A small GAN, trained from scratch.
Model: generator activation leaky_relu, generator widths [64, 64, 128, 256], discriminator arch nf_resnet.
Training: cautious_adamw at rate 0.00048, 29500 steps, batches of 64.
Data: 45211 training examples, 41.8 epochs.
Rows from block 6 of the discriminator, named by matrix and row number. Rows with one number belong to one channel. Each number is 128 + 32 x the weight over its row's rms, rounded and kept within 0 to 255. All counts start at 0. Numbers have three digits each.
# convs0: first 3x3 conv, stride 2 (discriminator.blocks.6.convs.0.weight, 192x112x3x3, standardized in use), inputs 64-71, a 3x3 kernel for each
# convs1: second 3x3 conv (discriminator.blocks.6.convs.1.weight, 192x192x3x3, standardized in use, transposed), outputs 64-71, a 3x3 kernel for each
convs0.89:149133146138136152150108139113103111148147162095097111133134122168175155147156148132120160137180114117135156121117129060119076101091121158155167113084123157140130029162078080120117080131105121129130141163145134130132
convs0.90:138137139153164186138136143126097111171163145182175136135137115119160105128120084109138142134139135126083091112150155136119130086109111106104083109116114089092094149140200124126172136128144144158143197167192134166140
convs0.91:191190163155169151149135154147149157136123122174155140127144110143139107123131127083130115057132091079115105152178177139195172154196170151182166076065086107122085150163166144189154125136143106141138144177150142171130
convs0.92:161153118140157128166161149149146172143184156142154156100092088057087069113123095099104076060120109097082090158170179154188165135130162172186169187171196154162171135162165116147147110134124190133160165113148126075122
convs0.93:137114112159105104182188178088053106063095090116102155107094105100105092132117098122067087132098099109104090145132148137135172125081131163153184091076083135137168189212169139131139197177169118152144067099126125151139
convs0.94:152148165144161163131124167140094099156134160130099107125135142162169168138159150173136160152143088153141162117073126109122132097099143143148143132126152130125130083091110106130154129130129147110096146143125174152149
convs0.95:122131171141101164132111155225194204229232226135149133128170128084114107107134130139120162103128105103072131139092173081095127103069113201167205179146186159165171208146142083089132108109093161172104169181140132137116
convs0.96:074073063078072066096073064168134164194156155131135109150128111137153111139129146112067105125077147163119116148100117123144113095118081139152150177185174140126140076100115152172182067185099122093125148101123172146158
convs0.97:135131115127117139171191177135125128152153136129122112142136114128104132147147131144124131181131155125133095119114133133112150115084118178143169139103115134084125117109092108070103131126117109134093138138139105116094
convs0.98:166176179209191238156173205116107122145159168140070111134154135149157157122154115185175157223123158205156129130141119126159130111123149143130146116105093154105146097081119147099108173165111100092090148134133120139106
convs0.99:134112137127094132153110130190171198182185183176164183193155146176125126176136160134148149117131121121151150116106115117100143106095131076022072157182154119093109052108092125157147109157117103071094154108120178129143
convs0.100:163188155180156154132169144112098124126113124205184221118103130127155141145124137179138131170104146146095151098168090099154118084139127161188189160182175177228205121137144074112101070107086092095121139152155061065101
convs0.101:147172189123151127144134147089137114157128121113130120101122128115102138113124149124112067066079069114122089080111113060138147080130166155096132156106128121097132110098155146144164157169203098165165096146160090187155
convs0.102:131139122146117141125142125175150144206210162178165151195105075163132092192125138176196163151195150156190137112063120126109124114088103177169132150133107112151082099150090121086045109130068154137114143134125158115108
convs0.103:107119101131157126127126115131105092151154135118105091165142136159153146140128142138172109145172114126123124124088140085067120095107154125114129143146164126074087086128065143153170113126111114126124121119100166156146
convs0.104:176222162171214167142222132154175142116109142130142123117131106141175151102162087114156099111082126108103098086139089083118099115152097157158149156179154164185159099125121140104132098108095141182174198203224155159178
convs0.105:153163105175148110157192114142103140111076138086062128098134083112163129111129125138091090135022087127072063164166135145170162127175121119138149130129116155150146094113111106138122089134105133158144124133160133114126
convs0.106:123133113122110092125088091107145127092134090081094083142121114140104116148130127120099079113111103094090092182157162174163165159173192170169164137156158142135156110102121114139151110110120187163162169140132140140121
convs0.107:134111180135125192153120207121118119134137148129082062135130132171173140140175157131162178143116137111139167119053150070102127113107116129112151119111155148114117083072113129125159167168187117114134128108109149155147
convs0.108:111096116124122108134129100184153159119110131085062072090126120106172140109160133113155142102140166126139131158157173136185175156158178166146100185140133096116086084144094120171117134178111121140133080136117092148123
convs0.109:120094085106076117140130147129167152095137134166186130117158115121169154113164146103143128102107145117154141142160131111165118127171053155159169131117135178162173131132129149116159133177124119136130131127112122165145
convs0.110:119125121140172155115120142130098145161101143114098084130119102148162134167167159164122103190181194160121126137129147126153138137164144167153158137126156136133117103123112157148156163158165091093126078091111143150166
convs0.111:120142111115155111123108118116121100057082054075077077138105133136119131152131131123105131200146156139113103137095116099099099118130116117128117119117131114114128095128096098118097092121095144104092118064059131084074
convs0.112:191154210135117166138114171133138128101130102119121137152158110110123129122135126117137146162135157150123110119082149174144168145135158116137132108068112141126155113134110116143127148136144141121162112101127114142131
convs0.113:110107179135099167114092201081100091094106116107097122148178132170200118152185147079120161144157182121159161169180138160201135143168128114130094125139088099090116068147119090150104087145112139173160128154158112155140
convs0.114:134112176151134171154091163136158148106195178101142122151178141151185129172172141145161171103110148124152135118100077143130090130101084118144102128111138095127101096126068126164097118174118101106107089096081089100082
convs0.115:136131089131152119138140090102101126126098143079120107170127132170164163200163173168164171118162168156173187120120119101113107110119106099079120125116142121101110069118093103116130139152167136113144116132151119111153
convs0.116:176132120164120132182155138205156171199183155232226224162114076176142137170139111128091128112170159122077110089143160100101113076119141163126129125137093149145112073094099130100087046064078168129147170135175208143153
convs0.117:121153125162155154127166115150126144101084109100068067085102090101133122094148131119155128143126160107154125175153141164196153186149131157155165177158156124142114097099099137173125141182136116124142109101107138151149
convs0.118:131150130128142107140154116122121134081072090085064069111109101103084085088090083122124112125086098114093104137146123120118104128131124127131113155125103121123102143107123137103136134113141138151142099090111097124111
convs0.119:131122171129132178147122139125109112130132114096099081150150152150160169139150173113075104059080056139113091127140116133137142158113126156142159175170156147140144086132127107126131102136102180129151203172169143139157
convs0.120:117128123132134124129145128109124142120096101120122098095085099109118130121143132107106109075078102085107113102096102119101116124133124125124123154184155111150140128125136166149155174158144114122119104094104120128125
convs0.121:154167180181197206141167129176146137200165167175196165161150097111060078126095070088111121143137148098121096166168151157145127164141127110099111082069082099107090138116136130154178125135115115104088120097115123073098
convs0.122:116116135156130125118129131100081098117129113134137167158140152163152175151161154161104139110137178162114135178183192140146170147154183179131110145138120187168143076092080104122137127113127073126107149182155102164142
convs0.123:133137134152148148167145128145180163185225174166175147142153135125117120168152160147139157136177160123148135126135173141141146124132153153113159076056104127083133108128142095131151125168147107103151132111139120114144
convs0.124:152133133133144129184145158132131112119140149107121108133145116172155133131151168137147143165190167150176131126087154147095179137172177098150157099112121169163182089097068165129153164185156135146151127128160105117118
convs0.125:141142137129162133143160145206136165172124132127118134102081076096140149156154144122098082104108122088096098103085151055098102069085066138107138147121176106083099136109159134116158145138157161083119140073125181119158
convs0.126:151159154108117106133119104104138110138139117144174111106131165147113199126110146190116133133149125191139142113132133066147156076096139147139151148129147169174156118118113094085098144123114152167134197177158145173158
convs0.127:052109145136143179140158184135145110163158114149201153079085046128097109121121129088151089145138125130139084144073135141073139131147131131075092083072086148125147154147117125163122200180143104109108092093064085099096
convs0.128:171159158188153136195190160148146100157133119109131103166180150182135149156136155116122125142113106108120067150120163149105157170155173158137167204153188140138126061083074128162109093137112134125106120094114129136131
convs0.129:106090094118125097135110110149159132155186146132171131157115093152095096190125133145172147194178182173182142101110098161121130154156148112117074105099092155117121086118056111156086148172140111094131093083108076099085
convs0.130:148152119091119090145110150122132138177121148153070095131131102160186140164210150092111099078143161111123181146097177099104124122075128107113128165129156104107101136087124139190158136134125110093125111146143142146161
convs0.131:148149147152178150180197184184186163172157141138158121178145103127114075140110110088094159153128173057098121133105129045044087100041079140114100152116148154100086098113084125117091130165083157118151104082131155108162
convs0.132:162165146155177160181154164124111105116118105129114121118084085120101111138143146150171131174163154201131183131101140094123126147125126166149159118150138160137147163139155098124143142102116128140113135171112163170170
convs0.133:168160174142128159163144155162189157148174155106139110169134123175152134171136139092161142162141137092142162159131169119114141120111133174118157137153162141106114115138138127144152163176179141117143120108140150134166
convs0.134:147130145180187191143177160100112121143101089118132102103100115145151129092106128112139128122120164126131094121143139098110111122149087142138142135110101123139113121128115142141108128141125136146180134139181143149163
convs0.135:141136147140117136156150135146169178148181138116198140116139123095101126128143113189210172111166138174188165123163125111122089167129107138118137132099116104094077115141140083144165082136100147142094175150076145118082
convs0.136:121091067109103052116079064137160170151182177111146148150113103139102101199143135171148152200170174144126112111103097121121127116168144149128096095086091100064084076105060080111114123135128110056102106053103099067112
convs0.137:179178077146157136143173104137150102100094109171141144127167128156142157107143136119114064126096066132078054154155180114146116121121125178172167194163155203202190092110147112109132119159146111114088165139150140122129
convs0.138:162135059167118105147154131154114117169148140216187156117108057156141108130142097073064146085114105073076139157190182156153152173177170145148148153158165182209176142134128102092153095094123194135120183132154170135122
convs0.139:136147075133149157126158085157162207114103167196166213156162163121159159125125136106112120123086190112091121116184100109153101139163087180204184137115113161149176091177172142104123093150138139128150180137163126106123
convs0.140:113124145133137129114123149149152107128121112116096093130128136157188153133173161105101100138167121138117158127129147113138129147138134149139153138119143156145152062094069108129115146158156143116123109116117172139160
convs0.141:144134129147159138150087133193184165185255207162193183172151109154145127179139139152194202132204162155178189142106133148108092134088130113112122079081119114113092126163117110165129127142134111140096115136117118151099
convs0.142:131157166156130159149153181177131126100074085157123124145163158154179175143202149079104109103130088131093152133142160144132144145134137136124117130105125163174149128123124110138121120157158129115107092120107124107115
convs0.143:144168143180197155157172095108102112098087103128115131105144118158173158111132104103107072126079053133142021126129104117112074097131068117101120160144123177147152106107101097081102086112104147154129132145111153132104
convs0.144:096100111126089103154130138147126148170157193112096149122090140084097117111086125173163124162155134129134130126148091156152153100160113127151144156157120105129114118106130147138152128119145126167162073135157069123129
convs0.145:129160182138132165128118175126098106186167141172166155124161136138155137101165124129139176160169138144112170133094157137050138078097178101070121124135146147128108095074116066092132137077088113150109167144089152163101
convs0.146:134138106138124119121129145117096119135108116075077089124108094136164138134169155157131120135154141133121148173141170115161162146158144153126156162153176129109134080096077145159145150161158104102119086107098151161161
convs0.147:139106123132111142131091133130125121153164163130110128176156140162149116145142128105116155101140136108123144135113111114142085096102091123145123149122112093122111049132066049143094046145092136124115133161135141139117
convs0.148:134104078136130089133093112147167153169186171117119101169164125174174141180180175168202138143153165150186165135125130159132161144151154119143135100072108150117172093131087140164126185220184113140133107115122074126107
convs0.149:151172122112152116144159125118089105140118117100125173042080108065105149070104145109107095118088085111105132121124158093135179119158196134127156129160152135111171164125156188132193171140155085142129113123125117140137
convs0.150:138097133101098117149123155152152163202145146171116108181126135158126119195131168209177175188116189183164150092091143069122110079098098078108126078089107119125126096114099103109132137163144160091162144091149142100152
convs0.151:100165100139164146117159125161151159181128153167108101122106098126169154155141145142124112110000115107067097098118080102116098090117057151144151199178153111113124138124113129087120134159090148132129142122150143123146
convs0.152:174124111212154134192173153075074093102062102091055092117100099142133126145122120071074117119146088081093109114131166095092139103131164142125119151131100131136118098069018139158088125114085183178163143133159189172170
convs0.153:165120126167127110183117153162169187181195183142143161158172155172160155186171184110146143140182173098129145115102125123126133121098142106124123102104122151157148084124089125157121174180172117109125101129110140145118
convs0.154:157129111143114085123083094090147092128130123125121134106080072126090104093095107196149176215164172207151172098111125067093098070115109145158157144124141178153131060142041112136129112122096116139152116144149140157114
convs0.155:184164182165124101180143149181194181168177205187185213182187162202210178207197174184190194165170115153138124109168107092131110067116073132098087089121118127136118058109085097129102122155161169114142133145137153149135
convs0.156:150133140140132144168179148120151145143124113138151093041053072097103098123137148109104098021040077101146101103040093130084125111098103145109111148166131107111123125126126189189172200191196144148136115120099159162169
convs0.157:154145175159153211136134162131144125135150147184186183185138159191136136168141127064126082113121120101112069157118109140108105149131057193187190142112145172173161149122112109112102134112111100091116140170165120135136
convs0.158:111123083101098133115138136161109134103121136087109127088097067106108092063106075088076099102076129122082109102117133103151107088137117131139172144160134162130162126128172133120164143123166134120108118111101126128098
convs0.159:116095164117135160131065162141167144134194117145150112157129135126125143140132157127165166180167192133200155080112085116156109116114076088161075096078048113113075120138079141183109147151150115090109109087081091090097
convs0.160:134123157131118163151113154107139089128203147135200161150119129119057110159128152180200177179179169184160137144114115188147152172165149076095073080096087132111099106137087111133099137146120142135131133117122085114076
convs0.161:104156184128136191083135164136098122142160174099085102121113140135128168119138140165128174147131140132109140122137135122124135089094117127093172181154201133113135060079040127138158156133078107135109153178149092124148
convs0.162:140119178158119191159100145168166130218173148158177153165192176139167163179164155126095153082119164133103129168157168158151153163129174123134117141125141115117096092118106026143086041087067108170136110173120105119091
convs0.163:139129116147127119134146114091120132080070084092104082108104106109100120109108122124111106093077097080113102119122117123109119127139139110124105139134117111133126131115122122114123149134127131148128096096095097120115
convs0.164:153145182163139149162131137114136119094089068117125094165163131155131147159141138129094167159126165136082081149118155166138178143165158146135155163153146161164148080099074096100112171187178149147160167134132157136115
convs0.165:232210182176158123200198159075105104108089103154142139143159148173191185121153163131126119101130097133120094111153150116140157090135128129151162123105136136162170100133114110094101125134107101101113110130159096093118
convs0.166:176124098175107113177198122097123105094107122077138124147191151137162137184202155178174158145143134137137127081158086106159115059142087124109138155138159130102125096100117089081096140167119138093146106098118108080137
convs0.167:128091123173152145188185187127129151099093101151083093101078122158167185106127120156077149178148151149105140181190193148153164140156162123139137114152100142173156103107099147125123164103125149176140108090121127143112
convs0.168:110153098114147136124129079143137117184203169201207206143129147107119126136147149155161156143136160095114125147142117133142105122133153156160149167179159162170155140153210111120123072121104162132136187166168143130124
convs0.169:137168156135167202132135138100080084155123116128106116099094127157131152118125134109142126092132093119109137133114144112122137126098136172147177167161159165156163137140138138147146116152117123119135174194174156158191
convs0.170:151175114194177167158205121164135131121097155141119147095164112139183178101135101119119049111052078110114051089152093079131103093125076148159169155134129204200215087120123133089116107119107124170166203215218105155154
convs0.171:124119075123127092093130068196179199165127155091095092132165130134163139156173155146140090172167130088130131130107129051070091125107115175154180162149182124112122045058059110125129141152170141111140125128143186175195
convs0.172:181172166159156153172124149135149141177191155109133127156167119159166125162174162090135121110139152093111106090100133134117165076150147135102113072045061151130128071091121081125167149174171138127144135152143149161153
convs0.173:109098048107109081110120130121152120136149107064115102121111113079119105138132110107096093105116134150140174131153116115177136122125115172223177173154160072140074168153144126137120113112071133114140151125135133106135
convs0.174:192134147192147172162104197116107105108119134140151129157143116189186171166185137097124127096142146146186184157089140142124116132088096113129146122075102129140138089115088124139123108137118097127104148162158121152140
convs0.175:136120176149128189126118170116123085132139108139108083184162149139121103153137114091107126117093097141119159094110116107099113115089122155105115165159152131113071112127134110118183119133166188149129199125147154116119
convs0.176:134155143162171142142157134081096082139111086134125085160123109149119111136135120141111121129081067123084109122125050135096065144150095120129064128127070105101074104100085077076068084085105135121120123111112139122101
convs1.89:175160186160146170190143168238199141211155126200156121149110136197175184166145136209196228149153151171155151161137101148116102169128114166187171149158126162172138151120152116078092124109123139140129165170170168145130
convs1.90:196210175146126127116107121155191200161169198116111149164130141172144166161139152166139142142154158141114122105065088118104081142139122141113130156122140151120142156153154115128139135111129111094124098083112075090074
convs1.91:143103150106072112067049090181123133149077128153081092098097120100066126125084101152137171181159167146134140155180154151171155086111104191166172137113129144141130192158200175166190155165199119094059098102053102083055
convs1.92:175182196119151176094116116190177154176151147143117106118095117127081086149082062166173203122126179100081118158169167156134159139111119167127132128093104119069109142125134148126120122127115155136128167152172148125122
convs1.93:136115127183180172181156180106107071095109068124119129170163169144139134131143125119123106162128140167156144144157147144147136153172158157151168167137142157146119096104111098093076108109108090095068204210201125156149
convs1.94:216194195169139108154139125204171179195151172175139178116104104187189178146149152165124154164114140189134152148146138131144122139150134181148162170149145165159153184111106126084107128099108160164149160143146199166146
convs1.95:148136129166133101195137081143116161183130129171134110085093086139124096170144101166193215165163180148165167140150118111137129107067074150172098137149085153159097196197169217184150190171162163173125173199178192189165
convs1.96:156184141109133111141158116135178159149167163122136122180152140181141136145114124105102139166138158184169193151140168096087111104128142135125132122108135133134146156171132182196195132133147170146164069050057182202182
convs1.97:102101098120133107132141116098088053068108057081115121162144162160144122158124088079115127143178165207216190098094088116114132133147140133134143173149135163162128113111114093093070090078104126119142217201213155151174
convs1.98:133121094119140117173188120065091085033077111078107151183159166190172132156180133125126151153148162155134169125070078091029059149094081178182179189186147196195168078103104104078086083054068104094107183175153154117083
convs1.99:143149120074094087133138062095120138125160133142167143181133097205142111191106075108091111132145144151167177167135116126123112146146145117127107115117113152192152152118122150119148099114128215204200127129120159169158
convs1.100:183228167113144098134143132149215133151191117152167153121118164134122138122110112115123121131141147127123131116079071155125092121100113133138141140142123143155149144117124103122149104104139146155170162171150166124130
convs1.101:160163151149126111133116123162140141161116123169139148100100084095089093087116109100128165106115125144144122140143114118101107124108112127139156119166183122144152139125098155132100146123082125112160104105132119110131
convs1.102:145192165110171114116174084128114158107129108097136118093182096117186125141167101140169182104117135145156153164139135180151159147087104158151157177160153191139120143149151161172153144178165136154141152130110200141170
convs1.103:182173187130113122152148122194153192175139158141131159132102073194193142157146128132108168094094143123119171171188190132108119147122135167167162157110110144128120180135161126113130151129148175173164149089120189143126
convs1.104:201217179126166127160181158160203135165183090152210155107082125154122147134089126150172177134157166178164163132138131136124099145109092140145141124116139134132145159178143132155124153144158115127142118135170131139157
convs1.105:184209185140183186107145144105183136101156111103168122127147159140161190096118164143156159112131128152155151185173192181158143196170182125137180123149163132158150070118120082139137084093102135106129147133143171148149
convs1.106:169151172162131126137088102153103146130088126101065096086090071107089043111088054184148162151119134176139132122149190118128142142144183144140148150122149113113121128118145117115136099098145127131102143160136127138100
convs1.107:214207152174134119145159129166151162163145149137139159141103087187159144141139138142112160090094144148125181129111114102073075142102096163162107140141088158158098170103094175093076127086069175154170126096124167166179
convs1.108:103112117104112112139129128216148111186153105186154128120100139126120148122129158130107108128124109169148153175144152161131127150146123142141153166170159184200187119119115110132127120106106130141134080089082098137145
convs1.109:156200151097153140085140128156136161160127129163133138104143140089126133079100097076119152085116155093114149134097123112094104152111144090098137087083123106088137176175154149166152107138119169139155157145166167167182
convs1.110:167152156127111097143142092145176149147164126128155113109076050139141122125121122174168179153099127147097134127146158134145158149160158189192195158147163147142140104126113139137130161140135141138123141101103171131137
convs1.111:102124108075078056080081041166144178127133152113131125103103049143138057152140070173138169159121145172128139169186190151146154153139140146125133129119120118124127150151144133135145156143129153111090152093078156144103
convs1.112:145143167136123167157148149099110092111130109119157181153128139178140139146119119090097119121120129148144157173168147144143111178181178203179169188171145213206192109088072123082062140116089114098098197196188125131096
convs1.113:127166151126149167137142159206164110198152145198141170139053136152083150132099128128138153123132149139117174136102092156116104137114094151156136150158152137140138125134180110080146090080169151131136135150163094081111
convs1.114:136180193144146159141145161214169135207131135181110166125098115154133127117130088170136163148134159180112154218170123171087087192088118180158113159142103175146114148121178171125135147072102135117108153132139140110120
convs1.115:189196185147157154157146127073129132109148149086128130108093108150127119151108108150153162148127165126133152138115079126113085094095092173148147181134167144126130180153161148153161152148135148152138166133115167170157
convs1.116:186169177175163165155142155052107085051108095080123100168169166176135136134104118143146168151142159163176186103122099090117099061086060094108144080099115090107118144139151109110162156146165181151160178169152194154152
convs1.117:148175200132151126136169127165159155152170152156164149124128105160181158146167164140111115138143140162149171169148126202141146195148160155165166162146142170157157128138101112145121081103077163175169140112117163126159
convs1.118:142139131126152153089092106088122136075128128067116089129177153114138149103105134126111122134110136138112114196163210114107172108119152134121143115109111111102090167154132133154143114138156098079058104103067139134112
convs1.119:139142144100121087152112090112132192122126187119114170125131078138140075162149095149147161167136169096107129171143130151120106133132085161172153178165132151148125131133129127110135149114180107128107084100089118134104
convs1.120:093148135127146114135158166101119122103122119141145150153150142143134121122113113064038048089068081108116127122104107126099128146115140068082069102094092087089090123105098177160156180174150125142119075081065145151157
convs1.121:163190162138170157173181143169150186142136164135130145138145102186162095179156090095079112105104113118106117185173202112098121120100109162182168164160162125138132112088081119113110111090107136115083123085059176118077
convs1.122:131128101122122139122102124111116143137133138128127141111114128142104128149140149137132118127122122113109116078076103096096090084075094156150162163178161167167149176163153128124133129130161116139146155159142143108098
convs1.123:175171145154117088149125099133154139170135131147134132140052003150050012132082019121134145134134146162155137158139097144149125133119097169145123159149146167155150137134119146106092150107084158140142151144170150141152
convs1.124:162182162142188178151183149129152106134139117166179187127138164178174183143126142161142166108129141148140167180176167111102083200166137171201180159167141197193168164148145156124106073091119111129124160167159144161139
convs1.125:186194175172165100183159101129163142144164150099141094108141131149187162145172160133116114174136149193136166099110128122137131063090085129149152183149166157134132140160178149153182185158126164144130121084043188166130
convs1.126:151139181109098127125119129204163166195141161165151148103113144134139135115127113236213225165160176181173164095095106081050071088034074160126113164130110152134126157147130126125125146142152157140145176165185171146141
convs1.127:131136099180157092184164136129105074127111099172130189161129097153131081130138102148096077153109113162143135140139148098092082172151129137156101171163116186172121131103107139110095149098091115116071178170146171190123
convs1.128:142116117129129106124127106168141139118132111093126109154151133184176123161148125148168150192184143230208183137092113137083130161136136138148119157151095194185134132133106094102089108121106183169170191174161178185194
convs1.129:087130164110125151129130103130169127138153131131149147109084066149126094110084069142189176164179163197176136182176192156118112230152163180166169167153131210173145132122138149122120090081099133121104212197155161159115
convs1.130:176204196137106118156137152182157124185170142168142116101110145167166195142162194193173164158144135145138147139101094132093096135111106147160121156139111160156132179158192131141167132143191158162141131132121134116092
convs1.131:158156176167187164127181164161153157170165145161135104161135107214189165187132111161158175148124155192162146164158143157159155161151135166153168157115139141116106204164173189147184144127156169147154168164138213185141
convs1.132:113111166166153151171175144188125111182139104171133141142148114153188139142133107190191190153163181188180189167185187159113131163123139176152170169130125162146133155120126114109130106096126082139124155173172147124132
convs1.133:175163142106091088083091098141161169144146144080104109109073045154104072146119083112142185084118160141140176153122122133116116145121116147144130107095098109121103141133114142129117117116100179162173141099125174155165
convs1.134:113134097154167133157179136059115109046114123081117148107128102104123112100118127188181159151136143173138151119067102122072117158113136149176163163165169135124132182182173177164170144128114106090089149110112152168149
convs1.135:146136143080082120063067102170144184144110153101067102048109074086115077133135058167163186154130152105092113161154138127116109124102120139121135109106068088077054145110094176127094141131120121110063133110073159147118
convs1.136:168173174159158136152160086120124135118154122104147094078077056121129056129132067122123105143140142164146119113148185126152192140164182174143168167159179185163153167150138143129104144106105159129093183156098138132071
convs1.137:141148122153171126172180119156172136157153138181162179115100129130117109112122126199169198159159173162141160133113097134098077156153144144160132150173143167187170148179127147171149159151139111127112172189176175182162
convs1.138:132142154149145165155138158105151169071118151065123162186178156195179157159133124212196174130142161153141153184179162140122110158132144158172142160182143175189128134148138141144154153166152165151144175164164206192150
convs1.139:148171129117152159128151141087160129070171143073175160099113133112108118111076119109135153117143154108134150149128143139113114147128131139133142140126144156165155127171191090134138092119140140113138189170185144112144
convs1.140:173153174137142163135137151154150154134124136117137122133112128181162176159161174196167175133132141128109144114110102096081075123104105158161179121146148140157158142153126136153124144139125135145145150140146145133139
convs1.141:117125159074083133120106138168113110174116118161083124166135112199165144150146105152118148136117127165124139201167127175131101192112125149146138126121113167128133152134165127117106116113125156159137194173172189155156
convs1.142:169166184143147149144144125142178171122130149139165168105096117151136145141133147192154151150109124155118125140123088106105081160152125141173160111152126151184157144172142133149133185190168127134120178184151163146106
convs1.143:165165128144135093150164121179206147164167121139165138145117120176151138127121133218199222171180197202171179142132141116108082149110122143141137161169165174183162154182148143161134138143127111126125178172170130133114
convs1.144:125139112124112118119112087076097111076122120120121129133125135127112157126086109157142157150152153187190180203188170177186177173182168167179158164204172201231193094129121136157121100139134146125121126122116155104114
convs1.145:174171141127087080130112074152134134174156154153131131162126136201173146176167155123080107139100140125103141164134152114088085142117089153152098171165108145164114195159115152113131156126101168164156146127146166156107
convs1.146:155173187123123142139136160176147151177170148181166143122098113170164152158152163150137134118107099118142141152125105144101099150125144186183171152136112154147146157105101161160142123128121166182164114101092152146154
convs1.147:142157160133113147145101157223175129223145140206119149144089125156109148126120108172173186164174169158137145188136130150103098170089111165169156158154149169153161115102146098072105107088137144125139154131140130113098
convs1.148:126151140103119111113146109165178127161135100158147125108111106143121124102110112238208210134116146182130162199159146132112109206159154141158127131124099147137114148148131134100088125084090145118136208152149187165137
convs1.149:167153142153142144135137153119111150142130165162168170164149114140122107127136110083091098133142150140157156152143120117105094137147109122187137107160122111153127134121087153142105158148113146150130129131134166165154
convs1.150:186171190155157162181191148089132167102133168103137155094099082137112095141123114204148185190119162165102136129152111134142128151179140179117151151105146152136158148103082111082062100049055156134112192156127209193118
convs1.151:136165141104118103134148097134205147112165124123189142126122161112113136121117129122089111141143157173161143113084121115085116120084118120114152130134140118128131041079123073129158088104106144081139145111136189143144
convs1.152:164135147137128144113081109074110115056118125075131146126127157124115159114121175120126126130123114123145150139129146150132154132154150124138157148124121137134113185205158158223201153196200135147139111118116108131139
convs1.153:158148124149121106171134120177114094185109095193126117174106106202146124168129103171146172113106135153113143196162141146103098167105117155170115136143099185176140167108141141101077121099103175176181155143156159138157
convs1.154:179152201152116127127102111178166124195145122202135108091123131135173178106141149207188189136140158141110124133174169123140141150151139169177181140129126122103086197167140139109123174155138152165134209217169147140089
convs1.155:152121142142115116147110117106071088104074082066065080123082130140111108114096107159158136163140150191144141102102133118116137105106116161153140131141142146156130160205210155181205170190196167149148157131121145145112
convs1.156:095119112086097100149155157074073084043070093089099127168125114154108098129111089116068079133101115163156156126122106132123118138144154088106083108094087111105103158144131175170166152156143151164144084086109168170157
convs1.157:122152113113140090133158135148180181134158176153178194100128076127125092108138105225179184191158181183155173137128113101076032151122064161176163166145162170151162215185146199173161197179179104107088170156154173190154
convs1.158:208196126165163117182162142122175079123165097154190123177101145205116155138078123093131175133150159163140153166132117171118088179141132180178171163159170167186172185164122154153113150140107123111112083092133102143167
convs1.159:141188168087142155127142143230195138203141108188140128082082074110119106079107077127130124138106104129128124152131121165096092198140151188174181191141143213154158080102133079088092108098106113075068132123118112091102
convs1.160:114110122111110123088102072113097123139127122122118132111106069154143108147120064121167187139141138153145140181201193146125129137113140152137130132087090184166133150164156165134143113108151110127103173197157122114104
convs1.161:170192171118081125139116152176167178186165201139119165123113145137119153143139158138131095145143107165158149141122121144110117144100091152151118172146138184155155139118130136112122144097117118115126097096081149169156
convs1.162:144147110104136125112071101149085139147098126117087115122130125167125153166148138167148158145129115168146141157154128140144116094116090185179124162142095163177133173152149175146138156157165129137081113138085134128118
convs1.163:092122121105140121102115125096095132103132134129139118132154129113122121102086094097079102105083123126106135159146162107123160148126173073071060100077089104076086169145148168164178163179181108103074117097082157136127
convs1.164:126129148106120139123104078080071152088079164093084141148122112167130086188129096145152171114127143139142138140131170103094121128123146183191162145145093162165134150139116120125122100115117119127098143154148154177146
convs1.165:108089148100112124113098106197176132198187116172175131109124175121119158140130167163136173134111134128132143078080132073052083092104114135155196151176188135164164152154154152153163125153142135122161177161190165141179
convs1.166:168157127154136122148123124165223156184216136177211138161104130171111129135071087101127139126145136175132145071057075107080089085068096158139141168145164127138138138133136133131174139154152164137146119093108155155158
convs1.167:086065064131118107152142125085103090041096117104128193127135121123140116097130132176150114158139122174132125131118102121111090100098088134122090196174135191182141142162151118141148139127134102107068156129134117108082
convs1.168:210187210166164178177156142158171141194212199151167154116126095156143104183146111195154159163117138111094111124124133143153146129147122106067093079056113088073109196178159137133124193120127162109139191153141179137109
convs1.169:157190167155169125193203171195194164197202175161194192099117134151161172143151156193193180161171159164156136136105112155131115165136132104132143121105113150149144182145112125106073140084092150171167169175149170150129
convs1.170:173197145130158122144182155126193132133186125124195149108103163131118171109105145192169190171182178153158157127120134134107084149111111151164169149162170162175168165194179135184148150157161126125146169179197152141155
convs1.171:175185201137164127160137089193182150179189163176155120114122149160148175158139152134162204135151161148139174187139160212174194134132150152147176173133165152113154126114119126127131137146136160149158096091106201182190
convs1.172:155142092177126080161117077166138086194133082183155113143033060170083068158124120116135104118133129129130125179133135103096094142127144170189124178193157156184149154156125126106130160118106165144153152129143103105079
convs1.173:093115151089105138127127126146147114167168170130136130091116151129145183127121137146114131186162171147105114159153158169154183117103123165144181148111136103078108102133112115108113132150128125112110130140110157163143
convs1.174:106149164106128146156126135162153087175164121167164152131112142157144173120121139204154165144149170126123156152117085118088076168139122172184131169169126147155151094129154087107132066096138139148126160180160165136103
convs1.175:114090123131088094118097117086072136081089158114097151157166119176167120158133090107067132155108140145110127120142109105140107123137097095090118124099127097079085146117144139130142171123149126149106146168128141186144
convs1.176:097120064119146046106091040076082154064086122089089117110153101112156099114149117173117112146082096158062069176156196165144191170149158143148150138141141102116105150181158165164163186179179125116084114101027153148050